config.toml
arch = "convnext_v2"
crop_scale_min = 0.3
hidden_act = "reglu"
mlp_ratio = 2
inner_norm = false
widths = [96, 192, 384]
beta2 = 0.999
shampoo_beta = 0.95
Rows from block 3 of a small self-supervised image encoder, named by matrix and row number. Rows with one number belong to one neuron. Each number is 128 + 32 x the weight over its row's rms, rounded and kept within 0 to 255. All counts start at 0.
After each neuron's rows are labels from the 100 images, of 14848, where the neuron reaches its largest size: "top examples" is what is common among them. Only what is clearly more common there than usual is listed. The data: capsule endoscopy frames (Kvasir-Capsule). In brackets: how many of the 100.
# gate: MLP gate (model.blocks.3.mlp.gate.weight, 384x192), inputs 64-127
# fc1: MLP up (model.blocks.3.mlp.fc1.weight, 384x192), inputs 64-127
# fc2: MLP down (model.blocks.3.mlp.fc2.weight, 192x384, transposed), outputs 64-127

gate.340 [119 114 167  83  86 189 123 136 124 151 153  84 131 154  66 108 147 138  91  65 162 159 176  96 172 116 102 118  37 107 148 152 121  66 119 144 134  81 148 107 138 133 140 155 123 148 148 146 124 131 129  82 136 139  42  95 167  82  93 186 170 192 176 180]
fc1.340 [ 82 108 146 131  74 115 117 128 170 113 111 153 105 145 140 174 107 100 114 167 109 120 114 127 120 126 139 150 161 145 116 149 128 127 125 128 144 142 148 138 158 123 125 111  85 124 138 172 102 136 126 185  95 123 202 149  90 124 102 130  99 162 105 180]
fc2.340 [102 118 175 125 123 126  80  95 172 132  74 167 105 151 123 137 126 162 128 122  99 118 106 117 111 145 117 215 179 108  84 122 148 149 136 121 113 144 107 135 135  88 192 184 110  91 134 101 160  64 143 109 161 137  33 157 107 145 164  79  92 146  73  82]
top examples: finding: ileocecal valve (26)

gate.124 [173 105 106 119 155 152 140 194 108 195 179 187  92 129 132 132 170 120 156 114 146 169 115 116 118 111 102 120 111 135  85 134 123 168 181  68 192  36 151 131 128 124 114 175 169 130 157 165  86 126 158 124 117 119 127  99 113 155 181 131 129 128 116 221]
fc1.124 [169 149 128 102  98 163 135 230 102 150 179  88  95 121 133 154 139 100 164 131 106 145 147  57 173 111 100 141  65 169  91 147  94 155 143  89 168  68 162 107 138  84 149 146 163 133 124 154  62 108 132 113 177 107 134  81 105  94 126 115 141 147 204 156]
fc2.124 [139 125 168  75 124 128 142 200 110 114 124 133 137 129 148 125 126 107  73  87 178  99  97 102 141 127  83 104  54  92 167 136 169 148 123 113 106  89 131 104 120 101 131 136 175 106 110 122 106 130 141 150 116  83 139 118 158 190  72 145 163 143 137  96]
top examples: finding: ileocecal valve (26)

gate.251 [148 122 115 127 185 136 142 131 162 144 133  60  88 116 105 133 118  98 144 105 162 106  91 209  71 100  70 181  72 170  94 128 123  85 156 128  98 104 154 145  83 126 184  91 138 159 122  98 114 153  93 125 115 188 166 153  96 121 112  79 128 121 115 161]
fc1.251 [155 125 138 153 163 103  91 154 144 113 113 112 114 156 162  83 111 121 121 153 116 191  81 139  80  93  97 135 127 182 133 120 109 138 149 134 114 110 185 209  71  75 143 151 159  79  98 130 124 163  98  82  81 128 129 130 101 109 142 174 131  97 111 152]
fc2.251 [170 105 141 108 108 163  84 114 131 171 143  91 124 100 130 124 119 112 100 115 111 165 179 152 137 135 196 193 102 156 117  61 141 118 124 153 145 168 185 149 130 136  88 128 183 180 162 134 210  72 102 148 142 143  81  83 114 119 125 151 141  78 104 142]
top examples: finding: ileocecal valve (41)

gate.27 [176 168 145 134  96 132 165 156 116 106 103 106 189 165 221 101 129 180 127 136 183 150 154 168 130  99 183 105  81 173 139  70 117 116 135 129 159 152 140 112 137 129 152 151  99 161 101  62 163 182 105 102 141  89 135 126 102 156 125 151  87  90 127 114]
fc1.27 [105 127 135 135  88  46 111  98  94 173  79 154 129 157  92 137 147  99  86 159  66 137 113 119 141 133  76 121  90 125  82  56 111 153  80 143  93  92  64 113 123 128  97 101  98 126  95  97 214 197 167 116 151 109 128 147 183  76 116 184 175  98 127 158]
fc2.27 [106 139 114 132 133 151 133  95 120  81  94 211 128 104 106 146 129 161 135 162 134 117 100 155 104 139 162  97 109 141 145 166 149  84  94 173 153 129 124 119 109 137  83 130 112 184 120 164 134  98 128 126 140 153 172 119 122  35  93 151 127 114 148 147]
top examples: finding: pylorus (28)

gate.10 [145 101  97 146 155 151 148 101  90 143 122 122 170 171 104 130  84 112 144 159 166 125 125 131 185 127  67 100 158  94 206 159  78 130 102 134  78 192 142 106 129 138 105  96 153 162  65  85 125 132  40 117 138 156 129  74 138 124  94 145 114 120 143 160]
fc1.10 [120  93 159 112 154 175 103  97 135  81 226 150  89 154 124 168 126  80 109 115  81 132 152  98 145 148 187  73 121 103 148 192 147 104 149  79 108 219 137 163 140 138 119 121 167 123 117 137 176 138 103  83 110  88 236 136 142 134  98 133  78 128 122 159]
fc2.10 [105 131 185 143 167 121 150  73 177 127  89  93 169 124  68 126 166 119  87  69 110 214 118 127 107 131 174 197 165 113  89 156 180 114 148 149 194 156 179 121 127 122  91 126  95 141 132  56 137  92 112 106 140 117  78 102 127  95  99 168 153 112 118 157]
top examples: finding: ileocecal valve (36)

gate.294 [124 156 143  70 128 104 113  99 198 139 126 113 106 155  73 133 101  33 110 104 110 150 121 152 128 177  96 146  69 116 104 176  51  95 144 126 116 170 148 173  38 139 143  72 139  65 164 135  88  82  89 103 103 118 117 122  85 106 146  82 134 126 151 106]
fc1.294 [130 154 173 215 173 150 135 135 156 106 165 209 153 123 128 118 130 149 122 139 143 134 124 142  89 123 160 116 182  73 127  91 194 136 135  90 148 132 115  90 149 127 113 146 182 148 114 104 170 195 177 179 101  90 165 140 163 179 100  85 174 135  85  80]
fc2.294 [131 193 127 153 145 139  86  38 155 149 105  69 140 157 150 136 124  80  99  90 134 141 204 164 156 119 135  99 176 139 129 179 177 154  97 120  90 145  91 126 146 140  83 111 126 113 119 114 111 152 250  92 165 107 100 113 184 142 155 131 193 122 119 160]
top examples: finding: ileocecal valve (54)

gate.229 [ 83 154  93 155 169 175 113 151 157 124 105  88 112  79 169  85  79 156 137 184 139  90  90  87 104 166 135 201 139 141 105  82 132 135 143 111 104 101 117 115 143 129  94 144 124 115 180 107 150  98  72 124  97 136 156 174 127 103 111 139  71 106 204 113]
fc1.229 [117 136  96  89 151 172 155  86  95 155 161 161 137 159 223 146  74 121 157 165 171 134 183 102  89 142  98 128  92 207 154 131 124 118  85  69 154 150 125 115 142 134 153 177 182  89 189 152 107  77 126 140 165  90 140  93 100 184 114 165 165 106 106 146]
fc2.229 [110 165  97 130 161 129 159 128 159 127 134  92 105 120  68 149 122  79 147  70  77  93 136 150 133  93 172 161 147 129  64  85 150  98 130  97 158 142 135 119 116 133 112 107  98 116 107  59 156 162 125  96  89 141  70 131  70 106 131 118 123 129  89 143]
top examples: finding: ileocecal valve (46)

gate.327 [112 130 102 100  88 144 118 147 126  91  90 200 111 185  81  98 144  76 183  98 157 109  98 132 127 182 152 104 131 110 115 126 137 110 154 121  71 198  64 157 124 121 144 143  98  67 182 118 118 128  50 141 141  98 106 155 123 164 133  72 182 111 158 191]
fc1.327 [166 120 120 114 186 112 125 157 208  95 136 150 135 138  80  90 210 119  70 194 153 134 136 111 163 121  97 139 159 136 105 103 137  72 128 126 170 112 176 155 113  86 101 171 183 105  85 122 108 171  95 100  65 142 108 126 142 141  67 137  92 154 136 132]
fc2.327 [134  88 139 126 136 121 119 153 122 112 122 196  67 116 118  92 141 114 132 120 169 107 129 126 187 168 131 133 115  93 205 119 142 122  91 107 122 165 135 152  98  89 125 176 145  96 116 166 121 102 138 160 147 162 145 135 143 137 107 104 118 137 107 137]
top examples: finding: reduced mucosal view (30)

gate.247 [158 113  98 101  93 120 150 107 112 144 145 115 131 153 146 138 118 126 130 118 116 157  74 148 120 141 103 121 113 138 160 111 137 165 138 148 154 133 157 122 124 123 123 141  90 110 130 116 133  89 245  66  91 109 129 159 114  85  74 166 122 145 140 121]
fc1.247 [130  92 122 132 125 132 129 167 160 145  94 146 111 122 103 115  37 186 173 138 132 137  98 152 142 161 172 144 131  99 132  96  98 142 227 106 156 162 132 107  93 152 127 136 127 151 135 144 150 183  71 105  97 142  80 142 134 114 107 112  98 119 127 120]
fc2.247 [144 122 147 118 139 102 114 100 161 150 155 136 175  91  87 137 168 101 108  97 157 141 144 174 171 173 132 114 127 139 135 134 125 130 138 117  97 103 123 153 135 144 153 114  73 129 109 130 113 121 255  94 137 107 110 136 169 134 130 121 232 149 160 142]
top examples: finding: ileocecal valve (48)

gate.173 [119 151  76 121 125 166 121 163 152 162 166  95 121 119 108  56 123  66 136 149 126  96  92 137 181 138 142 112 134 147 138 153  88 116 206 149 135 138 115 200  99  92 176 141 131  82 170 168 173 115 135  71 152  72  98 118  87 114 117 185 166 134  72 131]
fc1.173 [ 96 126 133 177  54 144 134 182 115 124 159 140 100  70 167  92 135 161 120 110 112 132 169 152 150 101 194 151 138 174  87 149  89 135  92 152 130 137 132 208 103  90 132 151 119 117 108 126 179  81 105 128 122 154 114 126 129 134  99 135 150 130 110 169]
fc2.173 [ 95 146 116 122 150  91 104 137 191  78 119 121  83 100  54 108 112 177 167 177 108 130 172 161 148 144 113 198 139 122 115  80 135 120 165 128 119 101  83  67 115 121 117  78 114  83 138 154 124 137  39 122 107  94  92 125 138 134  57  88  67 119 137 113]
top examples: finding: pylorus (27)

gate.297 [137 136 109 107 103 137 126 105 179 133 141 133 167 134  92 139  57 121 209 120 130 126 110 192 125 149  91 136  89 120 147 174 114 117 189 125 195 129 104 116 172 132 182 146 155 114 211 153 107 129 143 144 139 115 165 159 112 147 144 104  96 115 118 108]
fc1.297 [113 135 139 189 144 123 176 133 136 127  97 124 168 126  70 155 163 110 164 114 104  93 167 111 150 155 133 143 122  99  90  91 126 103 123 140 131  75 162 131 112 159 138 119 116  68 147 102 135 144 116 126  75 141 162 114 133 174 132 161  94 115 115 171]
fc2.297 [158  87 141 206 104 162 135 146 136 133 135  71 151 134  77 161 142  39 128  75 127 115 141 133 129 210 150 160 128 138 156 180 113 102 160 121 136 174  92 158 145 149 145 112 134 163 107 196 135 139 255 130 114 134 154 136 166 136  87 111  66 102 102 129]
top examples: finding: ileocecal valve (27)

gate.309 [164 135 170  67 144 135 141 164 137 133 142 162 114 156 164  86 109 181 113 123 122 107 116 150 170 140  89 118 104 128 134 101 110 164 185 127 145 119 123 107 105 136 148 122 195 105 120 122 118 150 166 165 191 128 147 130  91  84 140  67 139 118 162 169]
fc1.309 [147  82  90  86 160  90 140 100  75 167  76 136  74  62 174 124 116 106 123 125 119 104 135  90 137 138 106  90 153 121 147  55 140 109 172 169  96  92 111 165 116  98 114  79 167 184 137 161 120 186  85 185 141 165 135 142 142  80 101 134 109 154 145 161]
fc2.309 [128 129 129 158 125 147 169 158 118 130 130  82  99 167 116 139 132  93 149 152 118 154 142 131 117 147 100 152  89 170 126 104  92 151 107 193 181  81 114 117 128 121 133 134 170 148 104 136 121  76 181 173 118  95  94 114 120 136 152 126 185 149 194 147]
top examples: finding: ileocecal valve (26)

gate.21 [137 142 128 134  98 142 141 104 140 119 131  65 143 128 138 109 145 127 170 114 168 163  97 123 104  77 127 187 172 128 176 129 134 168 208 152 104 138 183 122 136 163 119 132 170  99  72 173 138 118 105 105 174 129 145 120 148 141  88  97  81 187 127  87]
fc1.21 [126 105 133 110 150 132 145 106 125 153 130  65 183 113 146 111 161 169 135 129 102 102 126  78  74 161 171 128  91 110 158 178 183 104 150  96 104 121 116  85 133  85 155  81 129 145  79 122 126 109 134 132 170 124 134  67 146 104  92 101 143 149 131 114]
fc2.21 [ 98 137  93 150 150  93 133 102  89  92 124 148 115 126 151  91 106 195 114 121 133  92 161 146 158 121 107 161 130 100  90 122 125 119 195 121 132 135 109 119 136 118 126 141 121 186  74  93  71 104   0  77 104 137 158 138  96  99 140 151 133 102 132 115]
top examples: finding: ileocecal valve (45)

gate.81 [144 159 137 145 122 140 105 127  69  90 103 151 135 205 103  93 169 144  79 125 117 119 150 110 105  92 120 181 129 103 141 149 157 125  90 146  91 164 122 115 125 145 160 161 114  84 146 103 153 108  97 159 111 114 145 124 125 194 178 167  89 123  87 160]
fc1.81 [100  99 105 139 129 115 123 127  74 106 126  87 166  98  97  79 166 145 113 139 107 139 171 134 122  85 136  79 152  98 163 127 159 106 151 143 112 136 140 101  88 118 121 174 149 144 131 120 131  62  89 117 117  91 148 160 114 132 151 141 102  83  81 105]
fc2.81 [124 115 107  90 118 164 127 145 144 173 155  54  91  55 155  76 146 130 136  65 133 157 128  81 123 128 113 147 134 202  77 147 115 143 165  81 104 114  99 124 101 142 151 139 128  75 126 160  78 149  75  77 143  78 119 132 103  74 124 164  91 121 151  93]
top examples: finding: blood fresh (32)

gate.369 [135  84 103 140 159 184 196 163  72 146 129 174 112 118 114 169 161  97 154  88  95 176  73 110 144 159 133 129 170 139 162 173 171 187 152 133 172 142  71 136 101 133 161 121 172 160  93 143 132  86  97  93 175 124 129 117  98 136 107 168  64 176 131 110]
fc1.369 [ 90 100  65 194 134 145 165 160 107 142 144  83 117 107 143 121  94 145 136 154 101 148 134 123 124 161 156 161 107 177 112 161 116 136 162 165 146 171  57 128 111 159 153 126 129 123 153 131 167 116 138 152 181 116 146 172 106 160 136 105  88 143 119 131]
fc2.369 [147 190 116 139 165 138  93 155 101 155 125  72 180 106 106 130 110 147 112  22  80 143  93 151 141 117  88 116  98 198 103 173 136 165 167 117 132 178 141 127 127 149 177 163 118 166 139 117 154 136  70 144 117  95  53 123 160 111 125 119 118 106 173 159]
top examples: finding: ileocecal valve (43)

gate.357 [136 148  98  90 173 150 123  84  75  92 127 151  88 162 200 108  86 114 157 160  72 186 110 147 120 104  61 156 188 120 124  84 152 179  71 176 127 114  94 167  86 118 185 119 127 160 132 202  97 178 117 133  89  98 119 102 104 178 212 102 146 138  38 122]
fc1.357 [147 112 105  68 130 127 114  87 137 142  91 167 103 114 159 109  86 121 110  85  77 192 121 145 126  95 181 110 143 134  87 102 155 117 119 189 162 148 159 148  68 156  94 102 156  71  78 173  88  92 185  82  98  69  91 131 118 151 170 105 172 133 165 118]
fc2.357 [ 85  95 192 111 189 105  95 121 153 148 140  78 164 171 108 138  64 106 158  92 110 192 121 136 163 167 207 129 135 109 103 132  87 160  77 179  89  67 167 158 134 165 160 145 119 137 112  91 149  50 198 100 149 169  70 116 130 155 178 125 158  99 129 122]
top examples: finding: ileocecal valve (29)