Weights of a small self-supervised image encoder: widths [96, 192, 384].
Rows from block 3 of a small self-supervised image encoder, named by matrix and row number. Rows with one number belong to one neuron. Each number is 128 + 24 x the weight over its row's rms, rounded and kept within 0 to 255. All counts start at 0. Numbers have three digits each.
After each neuron's rows are labels from the 100 images, of 14848, where the neuron reaches its largest size: "patch colour" is the nearest of a few named colours to the mean colour under the peak; "place" is the part of the image that holds the peak. Only what is clearly more common there than usual is listed. The data: capsule endoscopy frames (Kvasir-Capsule).
# gate: MLP gate (model.blocks.3.mlp.gate.weight, 384x192), inputs 128-191
# fc1: MLP up (model.blocks.3.mlp.fc1.weight, 384x192), inputs 128-191
# fc2: MLP down (model.blocks.3.mlp.fc2.weight, 192x384, transposed), outputs 128-191

gate.172:112094117120142134117127150120144113131086130124120148136171145142177126127113117143112112155120144137126142135145150129114140152119139131106105133113130157105167156084100144126144124130134125
fc1.172:137169116138126142153112108134126121147137134130125112103103167118140094105168159130170150112157166130148120103118147123171134127153130125114183132110105132140117197148154093130110105170097119
fc2.172:105154134125151165088126119134150131131093137141101119162096089107122099103137086103112095104087114145149128137161141128122160153106142172216116119124121105133150063141154107143122157112158138
patch colour: black
place: top right

gate.374:127116094118092185123110159118176128101070092109185106154113141126144128128098142145070184143141117092151117125162127127103106125135129097090114088139132116140130145127126097152122175149092086
fc1.374:127125150129150160115108166105113151106130127120149162132107123107144135123126124121189096185133158145130092156148108103114153116162137181161168122126097140103130090123124102158121134127148153
fc2.374:142151151187095155109178119108166116138098122140092117147111085127173163102110149130128142132105152149111141126130173141153153118116146129149141114158121088113136120140145176138090101156086138
patch colour: black
place: top left

gate.337:139066107126132147158096120138111083154130148082137113142098124115158150177137150097140124127163137102150100134103109135175105141159103123066131134139090140117122099126136137131139128104119141
fc1.337:086138162134128116141111118155142168155126139127186079105177149147071115110110110116132138119080105142130167124126110162063115131138098108139156083127163164119122123145081146117099113155131135
fc2.337:129100103144121126136119113119155140140124128147148132126142155108078121135128133098109075098118171174144112137144122126164145116115113150171105118157141136135135170121136125128104135165092161
patch colour: black
place: top left; bottom right

gate.151:109132138118131135131155128116126145149124139122159121137168148116096099127094131157132138152125168127085136147122123133119123102125118097152125113132140146107126170121158142141091137088107146
fc1.151:159126089115131145100145099116108109136109109136136105121188102112158158125094127107135089093129097172130121122135103132176130123167142140143084090143101102135142128162122138115109168134109129
fc2.151:111103125121080115111143116125168119112136163128125112144154130122153170140111080186133144133119149117132116109148076174121128123137153119154113146141156139161130151171148078130117118145081159
patch colour: black
place: bottom right

gate.281:132127103148089106134154167114106102154143137098152150126135113096139162098119093166121150122088103130151120134105175141099114157184113150129120128099188098102142111137078157101117110131148085
fc1.281:121132088167137130104127146126087112147139093132158128108097090083146099113109095132121122109127113149098139083132137117092084165108129138094147099092178120119145145114154137086117115132155137
fc2.281:108098113138164114150088104104176086135141136189121139138145144146141123131107119109139152147090129137154145114152147097109100161087172136120118139104095131151143137136127170138162108135153144
patch colour: black
place: top left

gate.354:126080144148131103097082094134139154066125112161126114162110157164184095095085138151123113112169142135135135117074141124095144123137129125160135146113164085160172143138132145106113153168154091
fc1.354:168092118133116153105131189150143148121111082126155077153117101151132139150161125068053138119149104094129105139159076130145123119144099084136118127132135123121111116107098116134146120129128153
fc2.354:147129117128068157134131159085151125134118129146116161118128106154131099129105176139137115115132127131108121094136110116124141137145120109109106115165120139053192096139147160135104104113128156
patch colour: black
place: centre

gate.123:113108144113163141108132140149115091092128137148177103095102154104139113091160093125114110171112132111132123113085144126166125097117104117118117167150122112150110149129142133110126117127082152
fc1.123:076116098095125132153126132136133126134133137122155152149106191127123128161144122128150123117140154098150149115101140115176166111095116119147152116175148160113116134130165082135087097138151123
fc2.123:128101134124115159115098100146134078131126154108128121106159118134115168125097121146128138133087123184131129157109145080109096107127156094107096139118204107127142089106093136143135121115140115
patch colour: grey
place: bottom centre

gate.13:167124119142183126162148129064144137119087091107121121145111131072106141129090137171141129124105124145157130138127133134111139070125145163128149152089145156164159138116145143088114064130159142
fc1.13:128116090146089122116131120159156156106135181125103141122145093177162164169146143066102110142149101147159118115095121102136080106158113143153137161152093140147100092142118073140141135114112132
fc2.13:145129081110117136122146114120134136143116125093116085146153138112109160105120136170107132134111113116107139129143125158123134174149134135078156160126136127114142146117103145141104150148144097
patch colour: black
place: top left; bottom right

gate.366:096143127125153112103082168109142088113141149121131114140117109100137174075146106149172115159116100139137119121111119126142091182158141131098157144130109109135131186131114139132122154116156121
fc1.366:124134149170134099132143157108127120119182162121109168101144105111095112093120127179190110150153083143120142158207113148133132130115127137120137096124136147114134151140114140150081142104121146
fc2.366:101117132166170113145117120157155107128139142115104129122127126133130091094118097143161114137099137147161144144124154133100120184099161119112121160132121125146128127120146116123100115107137104
patch colour: black
place: centre

gate.29:102088127123152089112120120140123140106121135119103144121109161174115106137130126128114115106120155123126105168116145133132127109138107149092118109165132131131125138102124116085133136139131078
fc1.29:129152109115126145141114080083084118127140119153149090156111131147167128153103129123139153151111143088159146178160088125154129111120127121128132119090119101096117102126080144116140111115129137
fc2.29:104136130114145152114099144120097121171097150137135132110110086177146113136119150129112107130115144132121132136118149115116159155137096106120107145132133139123135111133165128175091157118127120
patch colour: black
place: bottom right; top left

gate.211:148130150163116103138114145145127088140149096146143130154141119117127119090136131087161166098119119102127125122162136106077138122138146102101146075117123129126122192117138144137109142149133137
fc1.211:134098072136112133138122152115083135108148118098140164130092119125139158156132116087137103129119157119155118109163150118114122096148156117166125134125098122150132098116134134106117103128170116
fc2.211:136138153160151165138191125114122144100108111172149093078153131100095182100132076098138131131128132153190126100152152169159167136117127175121107143143108148119114162119132152126148121157109162
patch colour: grey
place: top right; middle right

gate.383:151114139144109139104154111152134126121119148146096095136116107098124152120073132125164148142128137091118138116098175146110121138121120103172120104102121130148123148131140118174154131096137139
fc1.383:135123120109120155166135159148105132156115109132166079123127122121156188113115175160150117131133113130144097102133105105087123088123126154125136121113143155119143129108111103118115149165133159
fc2.383:119122131149090142085143088108136114105118100114169111079144145131112148143122120108121105144142117119143130120097099113150162116096157110153126112148138130184080109089113172170149122137124111
patch colour: black
place: bottom left

gate.233:108146100137144125173119113138134117122119161123083116141119174131111121129127074117087103128174071142097101088056113098104108097152123126113150171125153103114132109113163126145162093114103151
fc1.233:125144116110146146126117105158116107113107117157085147127121108151141140115129118090160088146100064137136138113072144103143128129134146131110131166156141133157127092130139107126149114145113136
fc2.233:118110099101149121100133168141130098135113120073142145124142164080131156152137115121107118127115160135155130106078133125125134152114099114117114178124128174130135132145138122149131181129135143
patch colour: grey
place: centre

gate.32:126153143121159134115160179108093137120126167088126143116132154133113158107156156119123146154126074132116117154120190148133167123165161119131132123090149109116107123147100153149126141110151109
fc1.32:128127083126167156122128139118100140111140148104141144118124130118140134115115091092147131169156152109150148118109171134104136173114160198113108126144128103149156078122164176127134140154134130
fc2.32:094127146145164160099121112098133096083124144151072110119155124129110139100140103105130173127158097158168149164157146122150138132120141109142105116090082127135153165119115136136164146062150158
patch colour: black
place: bottom right

gate.202:141065133090150156129117145148155139113128122087127139111093146115125098137090101125105123138112130131127161171134138139107085077127134143089115174160132090050150105089156112136129106126128134
fc1.202:099174114154144127084141153104152071120167136129111118148159156093142155094121161121105107142161105151143102114135156144144139130127126109144147125085138132164140142168151137127136096137088140
fc2.202:098162143121133160112165138129083138129105132105118119127119111156111121151151141136170101129150117163146137102148121113129124142116144113109148113155148102095120121146115093197113141170139156
patch colour: black
place: top left

gate.91:138111147141147132143109151134171135109117118092113168141128132123154101092104124141126149123143118119153112146115143099128140125124106116140109132100167119126165033127101176100125171133101136
fc1.91:162102121111095136136142123163127140171085124145157097148140181113124145150139153140132127123110124140159093106111141117113132085129094096160089176149133136152139137062118089124116107128158160
fc2.91:137122104180118102169197136119141147108117141179115102167152133100115145148162092109117127116106145090093148150110149168102156118106177087119142112151091145148117095163126155123081130086124103
patch colour: black
place: top left

gate.127:165065125158145145120109150107164125086145141122071142137131142176129133110095084188144119106139154114159134140122128167159107115116097121149112149097122133100142110143163114140115147121145163
fc1.127:122114125143131126062123127114123214094120152126153106124132111120140139111125150118116113119106102111107109133118101094095136091120143125123147146130090121129175089127117105135098084108128101
fc2.127:124166141119144111158129161141130108128063145165151099124138149077104129071141083123109131125183134120163137176127123159128155157136131177169128143124121116143120103140157160107118171132144123
patch colour: black
place: top left

gate.97:124121102089128083134064142089127123144088124119109124086099160156130140099150101113095162173152147134075136116123139111125142119126143102144118122131102088129155151123118095118156108141130108
fc1.97:099126120048141152140168114132073114131130129130137120151136158110092151156108123142087115085156114082083127131109127119134093107097119085160146144111104129109121077134103168070143133145156146
fc2.97:128097151120146147156156125132129124166115135144132160109095058120156180145141113103130140144127156115119117113159151102152137126093118114133104161126103141089133148177082134166139111162102140
patch colour: black
place: bottom left

gate.257:112105132147103114139092139153159149159128108122136149129139129121117140152114109114133087121147112103133128100127145125125088134159098132114145096139133147152117129099133168150095145159116102
fc1.257:084128138053160138131130108127102125095108126152126127173136108119104134134105177115173187090077157183109103092107097104109120101166076114114106135140140101143165143125138094095120107120138120
fc2.257:124122150140141124146116159152138138135152133131139155156159169121133141140159093108122149100154112155096157141143159174134120188162084145176186105120164143125106153113126096120164128152133111
patch colour: orange
place: bottom left

gate.274:078198126142106119076144163179119109176139152152132107118114160140119134168139139100139131121135137126133123201089155127119131137117099164156112105140158119098091135127113131131081132155151128
fc1.274:137075124154122144166167171134124157129133115154125131104112170116086122092128124084137063129130123141152102096090138099149134129107111106140117148129164122134128087125098144135133101112126107
fc2.274:100119074144111170115156161136178100112124134116103099103138115153103151139124135101140126149148147158121127120084156117126157108110167124103106126114144057101099107150120104127143140151114133
patch colour: orange; pink
place: top left

gate.270:159158138133094122117114120160129138145144121118041139138092120131147129116102147126139139123082136117154129140127137128111115150134152145117092100187141140129118154137122148126137117142127192
fc1.270:130096155124117188127085117172147127155125122116167127152127113132121123105110140133113140141126134125150127143148158142142152129125174132137156123131140141108161104130118115145151176123098079
fc2.270:171146163155102105143113096146145125150118111153178146128126176096128138106123119134161110176128154122137122162122086144109114118094107098160104100141135156135126190130117105131157122114149146
patch colour: black
place: top left

gate.45:121099115122132158149147088144186149104126122147140125109101136138119153131084160133116144130119125123103152128117083093104122145142116157085141150110112108138159122145156128116170151143082148
fc1.45:094149119131133132132124147118167103091118135136114124119122141132146084120119169112090104125130175139159117134129149134148166170094141131079123106123123131134107186121129096090112108115135167
fc2.45:146106109147146126131149102140190131123158101121156124135082107171180126148132156134139115149125142190124119153124090122136147144180123086045150110142121132119125139076113142161127104110098161
patch colour: black
place: top left

gate.85:097154132115109143108080139092131134114099095145114120142076146095123154141157099125093118146146125142141157137143082149134124119091131105141110152168147096132132084135090128108137110119096144
fc1.85:130063153137172126131121101113121105112122151127150146130091110094103162103085147176135107159105105094131186152140104139134127128128125141141135122118141087145117098153160098156108132111108129
fc2.85:153101142115162143148060142144153159137122161125129126137123086153105152125125126112094115130100125189141099160116158107128131145114123101123128128089135149124074135089149116136123158107099148
patch colour: grey
place: centre

gate.132:112095130133132063161113114125133141111151133130136096157091142131108147116132116173115138153109162148162086143086099134090125101127129106122144121128165098122168112141085101136147094111135166
fc1.132:119092142136084152138106149162131143140128092123152140097171121129093123122142131140137122102129149174134094144137113146127153152166112132141103138130124161126094211143122142155122104114122134
fc2.132:152122137138144167098112175126130137152144142146128126139134088101114142086115124125124138139082119116141100141106129111148125132106114147255143155092142122110158134116129098127128116133164121
patch colour: orange
place: centre

gate.129:090126134129133137149143189110129153153129116129136122151161080106145154130176116099131165112156114147117116134098154184118147159168145145112096140118153139125139060119112142170154113159152143
fc1.129:131161145147098119106120135166113108128176167148138115077114136121108120139149119127159152116098126094153126121139119148092170108124141176126146102114135143149101105155152085119109130157101112
fc2.129:121163155159141160130137085111096129127132075130092147125103129181173165097150112122124109124098127117148139104163144121137167123093144171151121134136119127132157131091136095139100161094101114
patch colour: black
place: bottom left

gate.98:125074091143112102145168139138125111146132107111116093128119135138077119183116146108106164129117123128128153134139107147142115128093153088145132143099115133108123156112105118113135091143089180
fc1.98:111133056086140072085076123119133126078099120147097151152123115144152131131141140127138110104177122092148124122120163176163158120143120125102099110129111154120115130117160148119082149126142087
fc2.98:150148107152109170164096111116127106092116137108152131152146135143138108147103146165152137097185106186122131142141147142113071143099129150160102106083138111115171096131127140164180129173149118
patch colour: black
place: top left

gate.160:112137123117131137103112114161147118131160096108146125121164124125113147107124187183127160095127117080181115147154117121153136111135071156178154144135133148111123104140144144149062125150095143
fc1.160:147144140126123121092147133122143173104151119137085132133141096145129131145062079095131108130150090146106132153119135121105168130129169127118124117115122123136149146131151087077146125147131110
fc2.160:100117136123133124139140150121104109145153124155116121152097081116128133152148193155117154117105128108101090112160097160107099138117144130152158131123132116098134129139118133089172166128122186
patch colour: grey
place: top centre

gate.329:148109140135146155123147130156167152106138158132111125112145161156128184139148151139150095106126139198112130142096124125123140120134136090123095134157130115158141144141119119136163148111154100
fc1.329:095171135128129140162127138114134132149172139149115112148142144125122077122159159131110123145177128105080093136143114140105092134134176105091114156113124111128123147151164083139107147155100139
fc2.329:108157096087152093110072121140143140107133106128074156137118128121105070119104151096146110131122132126136111097122138107115126110118169112133131118095169118117152088093148120118138141156141179
patch colour: orange
place: centre; middle left

gate.381:127129147135118128142124116133099092130166121147120132149160132125161145118115148163135101118150120077133127120135127068113137115126029126140132141135164114130104086095085113083101102172129145
fc1.381:132131110135111174122184136130119127135089130130149135127139130130126111174157148113116094123129118114130110140130156128141068146139061103124110141105172147150142119132100094071128158140111091
fc2.381:125130130149124101106186110139110113103133169130125123148139108124108102123136120127106185128128138123112183111133136127120164120069150116122118133164161133128115097118108119115131113095138117
patch colour: grey
place: bottom left

gate.217:124084106160135127138080145122139145169100127119138092105111124099099138125119105127146131162119123120156164159117141109155144120148147125151101136114099118134105143113131123134198115158122136
fc1.217:153104138092095132157109053115110139129154141120125152149101084176146147112133100125108125134165150086132151111108124156149142134131093096121131162164152143130144090129159095114139126099118138
fc2.217:133136124085122110128123099145150134090162133072120154098130146163115116158130083138133160109136092132108117088135120129123118154134150124090128114120120103119145190161121162138129117144145088
patch colour: black
place: bottom left

gate.112:082131132103102112112090175127150113123169118077143089149136153103117153159129129137112146115126118116148142127168115143149118113123131100111140172081134135128123118138140141090122123101169144
fc1.112:092131128141158136139128139127100129143116112120062184105123158080137161139136185147175136150162132083142131118107118156164142175098143127157125112125121118121116116110105163101149189114164154
fc2.112:147132164125078124108111115154143161118108156172107148129113096072128144130162124184135142102150117176111115146128136111111159097112089130154123114114115130134116141136126130161133119090112097
patch colour: grey
place: centre; top centre

gate.126:108122092131080134162117129107095164133126137099117142104115122114140102152111182135129128111093119112126106132147086110132092145151161144144150128100125122099156155114128102132078137110115089
fc1.126:140104103158125118120165153164132116142138106130125076131158129154163135142105128110123129130146127147105049137128162122127142115115123152119134111123099132094117097122165142136160154123134105
fc2.126:132118105147115108112112101130146139136123112138102108122131159125111136139082152218115110072110123128122125135132151108128144097135121138115106169101130121144131118131098129095106144081096149
patch colour: black
place: bottom left

gate.236:117088151142157157169173152148129141143137135127101135170154100110151128148115120108135137175110131133136150118145145117132088129095057140124195122117127075140145094163094130104142125103160179
fc1.236:109140154085156182154136112122128156147109115127143126150093124091131095106144123138152143153168151142105145124123137117123132132098121158148157160136118132157147125159104101158179123121144110
fc2.236:137128118174175133105169141124144134160131130158113095118111145119140108132146104090110137107186121160173139149126146125131109157077133130128117126133152141107156121161140103139124114145132168
patch colour: pink
place: bottom left

gate.110:141116121096111076133150201164122132138097153143130100140165189145112128116110111114127118097151149108111147133129139142086142095095110112114124147132122129149124117110099094122149137149123137
fc1.110:119105152149073113153160089113109139144183157121111140138155129141106120086135142138168149135162087171137153127166089152116115130143121118101132119166133156114105164112098083138107155148149107
fc2.110:112170105145113147111189112136126146101150147107155144119119110143122144121140111146118158173122128156113138126112092166133155124138169116179135106174143143124162066130144085138094129140118123
patch colour: black
place: top left